Weights of a small sound classifier.
Training: 7400 steps, batches of 96, held-out accuracy 100%.
Rows from block 4 of a small sound classifier, named by matrix and row number. Rows with one number belong to one neuron. Each number is 128 + 24 x the weight over its row's rms, rounded and kept within 0 to 255. All counts start at 0. Numbers have three digits each.
After each neuron's rows are labels from the 100 clips, of 14976, where the neuron reaches its largest size: "peak on" is the class under the peak. Only what is clearly more common there than usual is listed. The data: synthesized solo parts of chorales (CocoChorales).
# gate: MLP gate (model.blocks.4.mlp.gate.weight, 768x256), inputs 0-127
# fc1: MLP up (model.blocks.4.mlp.fc1.weight, 768x256), inputs 0-127
# fc2: MLP down (model.blocks.4.mlp.fc2.weight, 256x768, transposed), outputs 0-127

gate.696:122107181105142152099167144134087120119118157142141122112112146100109189124154143102113112133087099120100167134187114105124127142154115136113126120113129071132120081142103176152116114143090115168142173125136131114132100169132132155154109088128096151129127115121165128143145139102144141146116140095176138169111121089155127114141109162181137165153162112108075104130107114107126127105131
fc1.696:071092159079117131120137144101140119112122156121089124099153115075139124090142136127157167078162121152140107093161127141083143094134090126113172080143127087141078102147138119136125073094099128132089100120117109094130103119155098124119092145175122140132128132086126128120104124142145126124119121103148143123124160147149120101112135150123177141149135090125132110116091110113075112119123
fc2.696:144148127107135133121142149161124174158171123166155120123128109141097097141155146121131102131116158091162113138141110126164184113126137164159096127101143115112157158127124151138110130165095133123104162144148171122146133130145107129154114144113120151133159123165137102144124152174082173128164144129139149130168137145141155123137129091135167105131137162151093138106177091144085109104127
peak on: D#4

gate.218:096070144117118130162092124076161137100107115120162162125142086122136145098142118105148110118142123120091124123161134137131129146101134069135140108162105091122094114141164130123151133135091119136109085134121114093100121128098122086118109133125133122112135124119128145133092129115131110142130135144105133106106154119094110125127141088110122144118169081098112082143116144099116139127123
fc1.218:159098061156141117131133105123110187145126128114138125154121118147111091128119109102047124100105135120146101087125100097137161104089125115173115115113138124133142136113132092096124101126124131111112101170150125139138132059151126100137130125102175144136087105117107107146120116121127116117105117153118110113127071152148141155079083115117117122068078114133129163084139093115127130153083
fc2.218:135145119107107129131176154154159112097090158128143148103155152129146120107132127152136138143174131086136115122162174120098100128171124130099110140175180142165158128126095142098136182136091123096160089115118124124088144153089112106103138125142114116149147137099135129106168146137176120137121157139111151133142136116115093141161122105152116108139164129129165112104120189127144127078114
peak on: D#4

gate.50:105143191163129178141124151136121119101096154134150138114137156140135131125119140121137039122112118145110133144145091144138127164143113137122105148153135110101064147139122127121136102119063122152123127129156146123103149178110129154144132111122168120123146099099146117098091187117114147132136098090144144122095163130121105106138129095156113182158134078118100138113117145095161165125196
fc1.50:135131194125083140128131128115165161137127162101154138109125122145173116142137094098135147146159181131092119120145154132141119143124133136117142156140135109105127120101152118148133094104110129163155125145178155098102110150121066115100106112128138100114177150087135123131155124156104180142157087111169119163156139127116124112103118167143123123148114122171127105136102168094149156120130
fc2.50:130129131126156119099127172154117127155187096168114131122090152125108136121085145105150114114106107155155138181091107136176163134125150110140137128122117072115093112164157156141082122158146124127129158112125111143156137126163150151162104122126138146171150124163125121165113125121127140118127094122142151144104183117118107112131143142097123131149125130123150188134144121099092128120122
peak on: D#4

gate.135:136157096150123086154185105160145139147097116122131132102162127154114203126147140090115103140096120121101089110167119133161164155122162140118110112115110153141116125119093215125136135094085105130132130129162092111123144152158128133100109148100137127136148148109140142141134114125151131151110138129113081152114126127126129155134100102180116146109169170112133102081137127171145093157163
fc1.135:095134131184113167119131133150107093116123113157147159118129083109092123179149153115088135142112091133128080093170088099144143133104193139108147138089095162096135131110143138144105106122127130166157101140140147105130141146144090135147102119094122118136134117155158157152140129159089126157133124185155132118145129124161146155158134121164111148119147137096121159137135111111136146148167
fc2.135:145107115103133092082157054126116132129150117084145147141159125123144132107125138078125138087126111137130091076147104121129172132169105108157127102129120102089094151080161122106130125113109123126164142184125088131139192124139142130125121115167146124070124154085116142197096149133101084094161127105155126129140075134103135113086162144120133113106108082114129096147175145115114141126138
peak on: C#5

gate.265:123113129092134142119094163074119137125155119114135164170139129130097081166109096142137146153105097118130133159124158106118092084136133121131160115175126104147159147160129167158158149145117167135106089124068138128149101160127129070157132134101147110151109150151130116144085165116122137121167112117151145138149152110108128126148169132116149151129156098105141148135141121110125136090074
fc1.265:086088188100121142133113142116131126103174163113133180164095112099117139109137104159150173155125081177117150156147153101084092105156153071093188112123113100154144112151129125122135114128160148128165109123115089109128094162100117103127117161116072155113135108155137139141127109156132147119161136131115136127158150183133096126160109157133153146140186123128130119149086134116125102113111
fc2.265:156146095138117157121153135118089147147150109135108077156070137134111114094124161108097125130080116103104147114154120130191163158118170134147132120137113151117099121106147136148119071132166133145099143115133157152164123087154164145124130130102143150177102140151114130115135130139116101123178106131160095158146135130163140102161146069106181145131125131119121150132118092141117105168142
peak on: D#4

gate.407:113126131150116163119142146173097085121094119133109143170117139137097095129180128116156138144124104106117161150142132120121116122127124136091104119108124066151142145098099138109147126112113092145166083143121103119135116106074123114140129067094115139147105094087100102133134122129165174126106140095130140103118102150145087133143065134146090164102125124116089159103149093111155103100129
fc1.407:155164143140135134107125129180111102111126100081094173161118101156123121085121142160128114125138055121134109129147130107141113166092159148121136091146136109161093102113147153149145126148127146118147123137112109103150106130150123115152140127095123158165130115130132129129144131166140113136122141160149139117115137115174130127120130111108142138101139093139121141131134114129164114095121
fc2.407:155181121144120106079150112124136147162188114109118138118138112121128134109113154116084091113075126132116078109109141167122160128140120166168111095111132154115143136111079125175138131105116130116123163108141124092121173132130129119108119139159096142115136148145144130108135154142131125096145132112108121144179139179138111130106141138126149112164119123174170079120113153157112095136110
peak on: C#5

gate.628:124111169095104117121155148127107100105125144147114095112116149109088147122148110110137127099083109151130123126176124135171148077128092114098128114123127107111113106163077146165174129102109130177086129114127122129116124154126142107132068151128113109103117122117192115130121096097141139138121104099132130123145149138124142094113110148148096184170154105122095098090116112104104124136111
fc1.628:100128173108163131128122146134127159126134190115126138110107101127144095087117161098110133133127083139085110089153112102095137177159169157087144100144108115145120123118147145116100120136134135134123089127127135087138079157164071110095065069127136126140145141134171108131159155161113120141144125135173104117102131112122077135156136161111154121167139116125104143116141138141128116084105
fc2.628:122129103116121125124143179140115147149181066120128081131143118120104095161120156104169122114123152104137100148146117131128138146124152107148121160146113131113092094090149105140086103166162096089160140125117117176154137125152142147123137099102147159150150099155081122117092110123104139165113139134128155133120154135131164107110161117098161099150152128124166152149134099161131130118101
peak on: D#4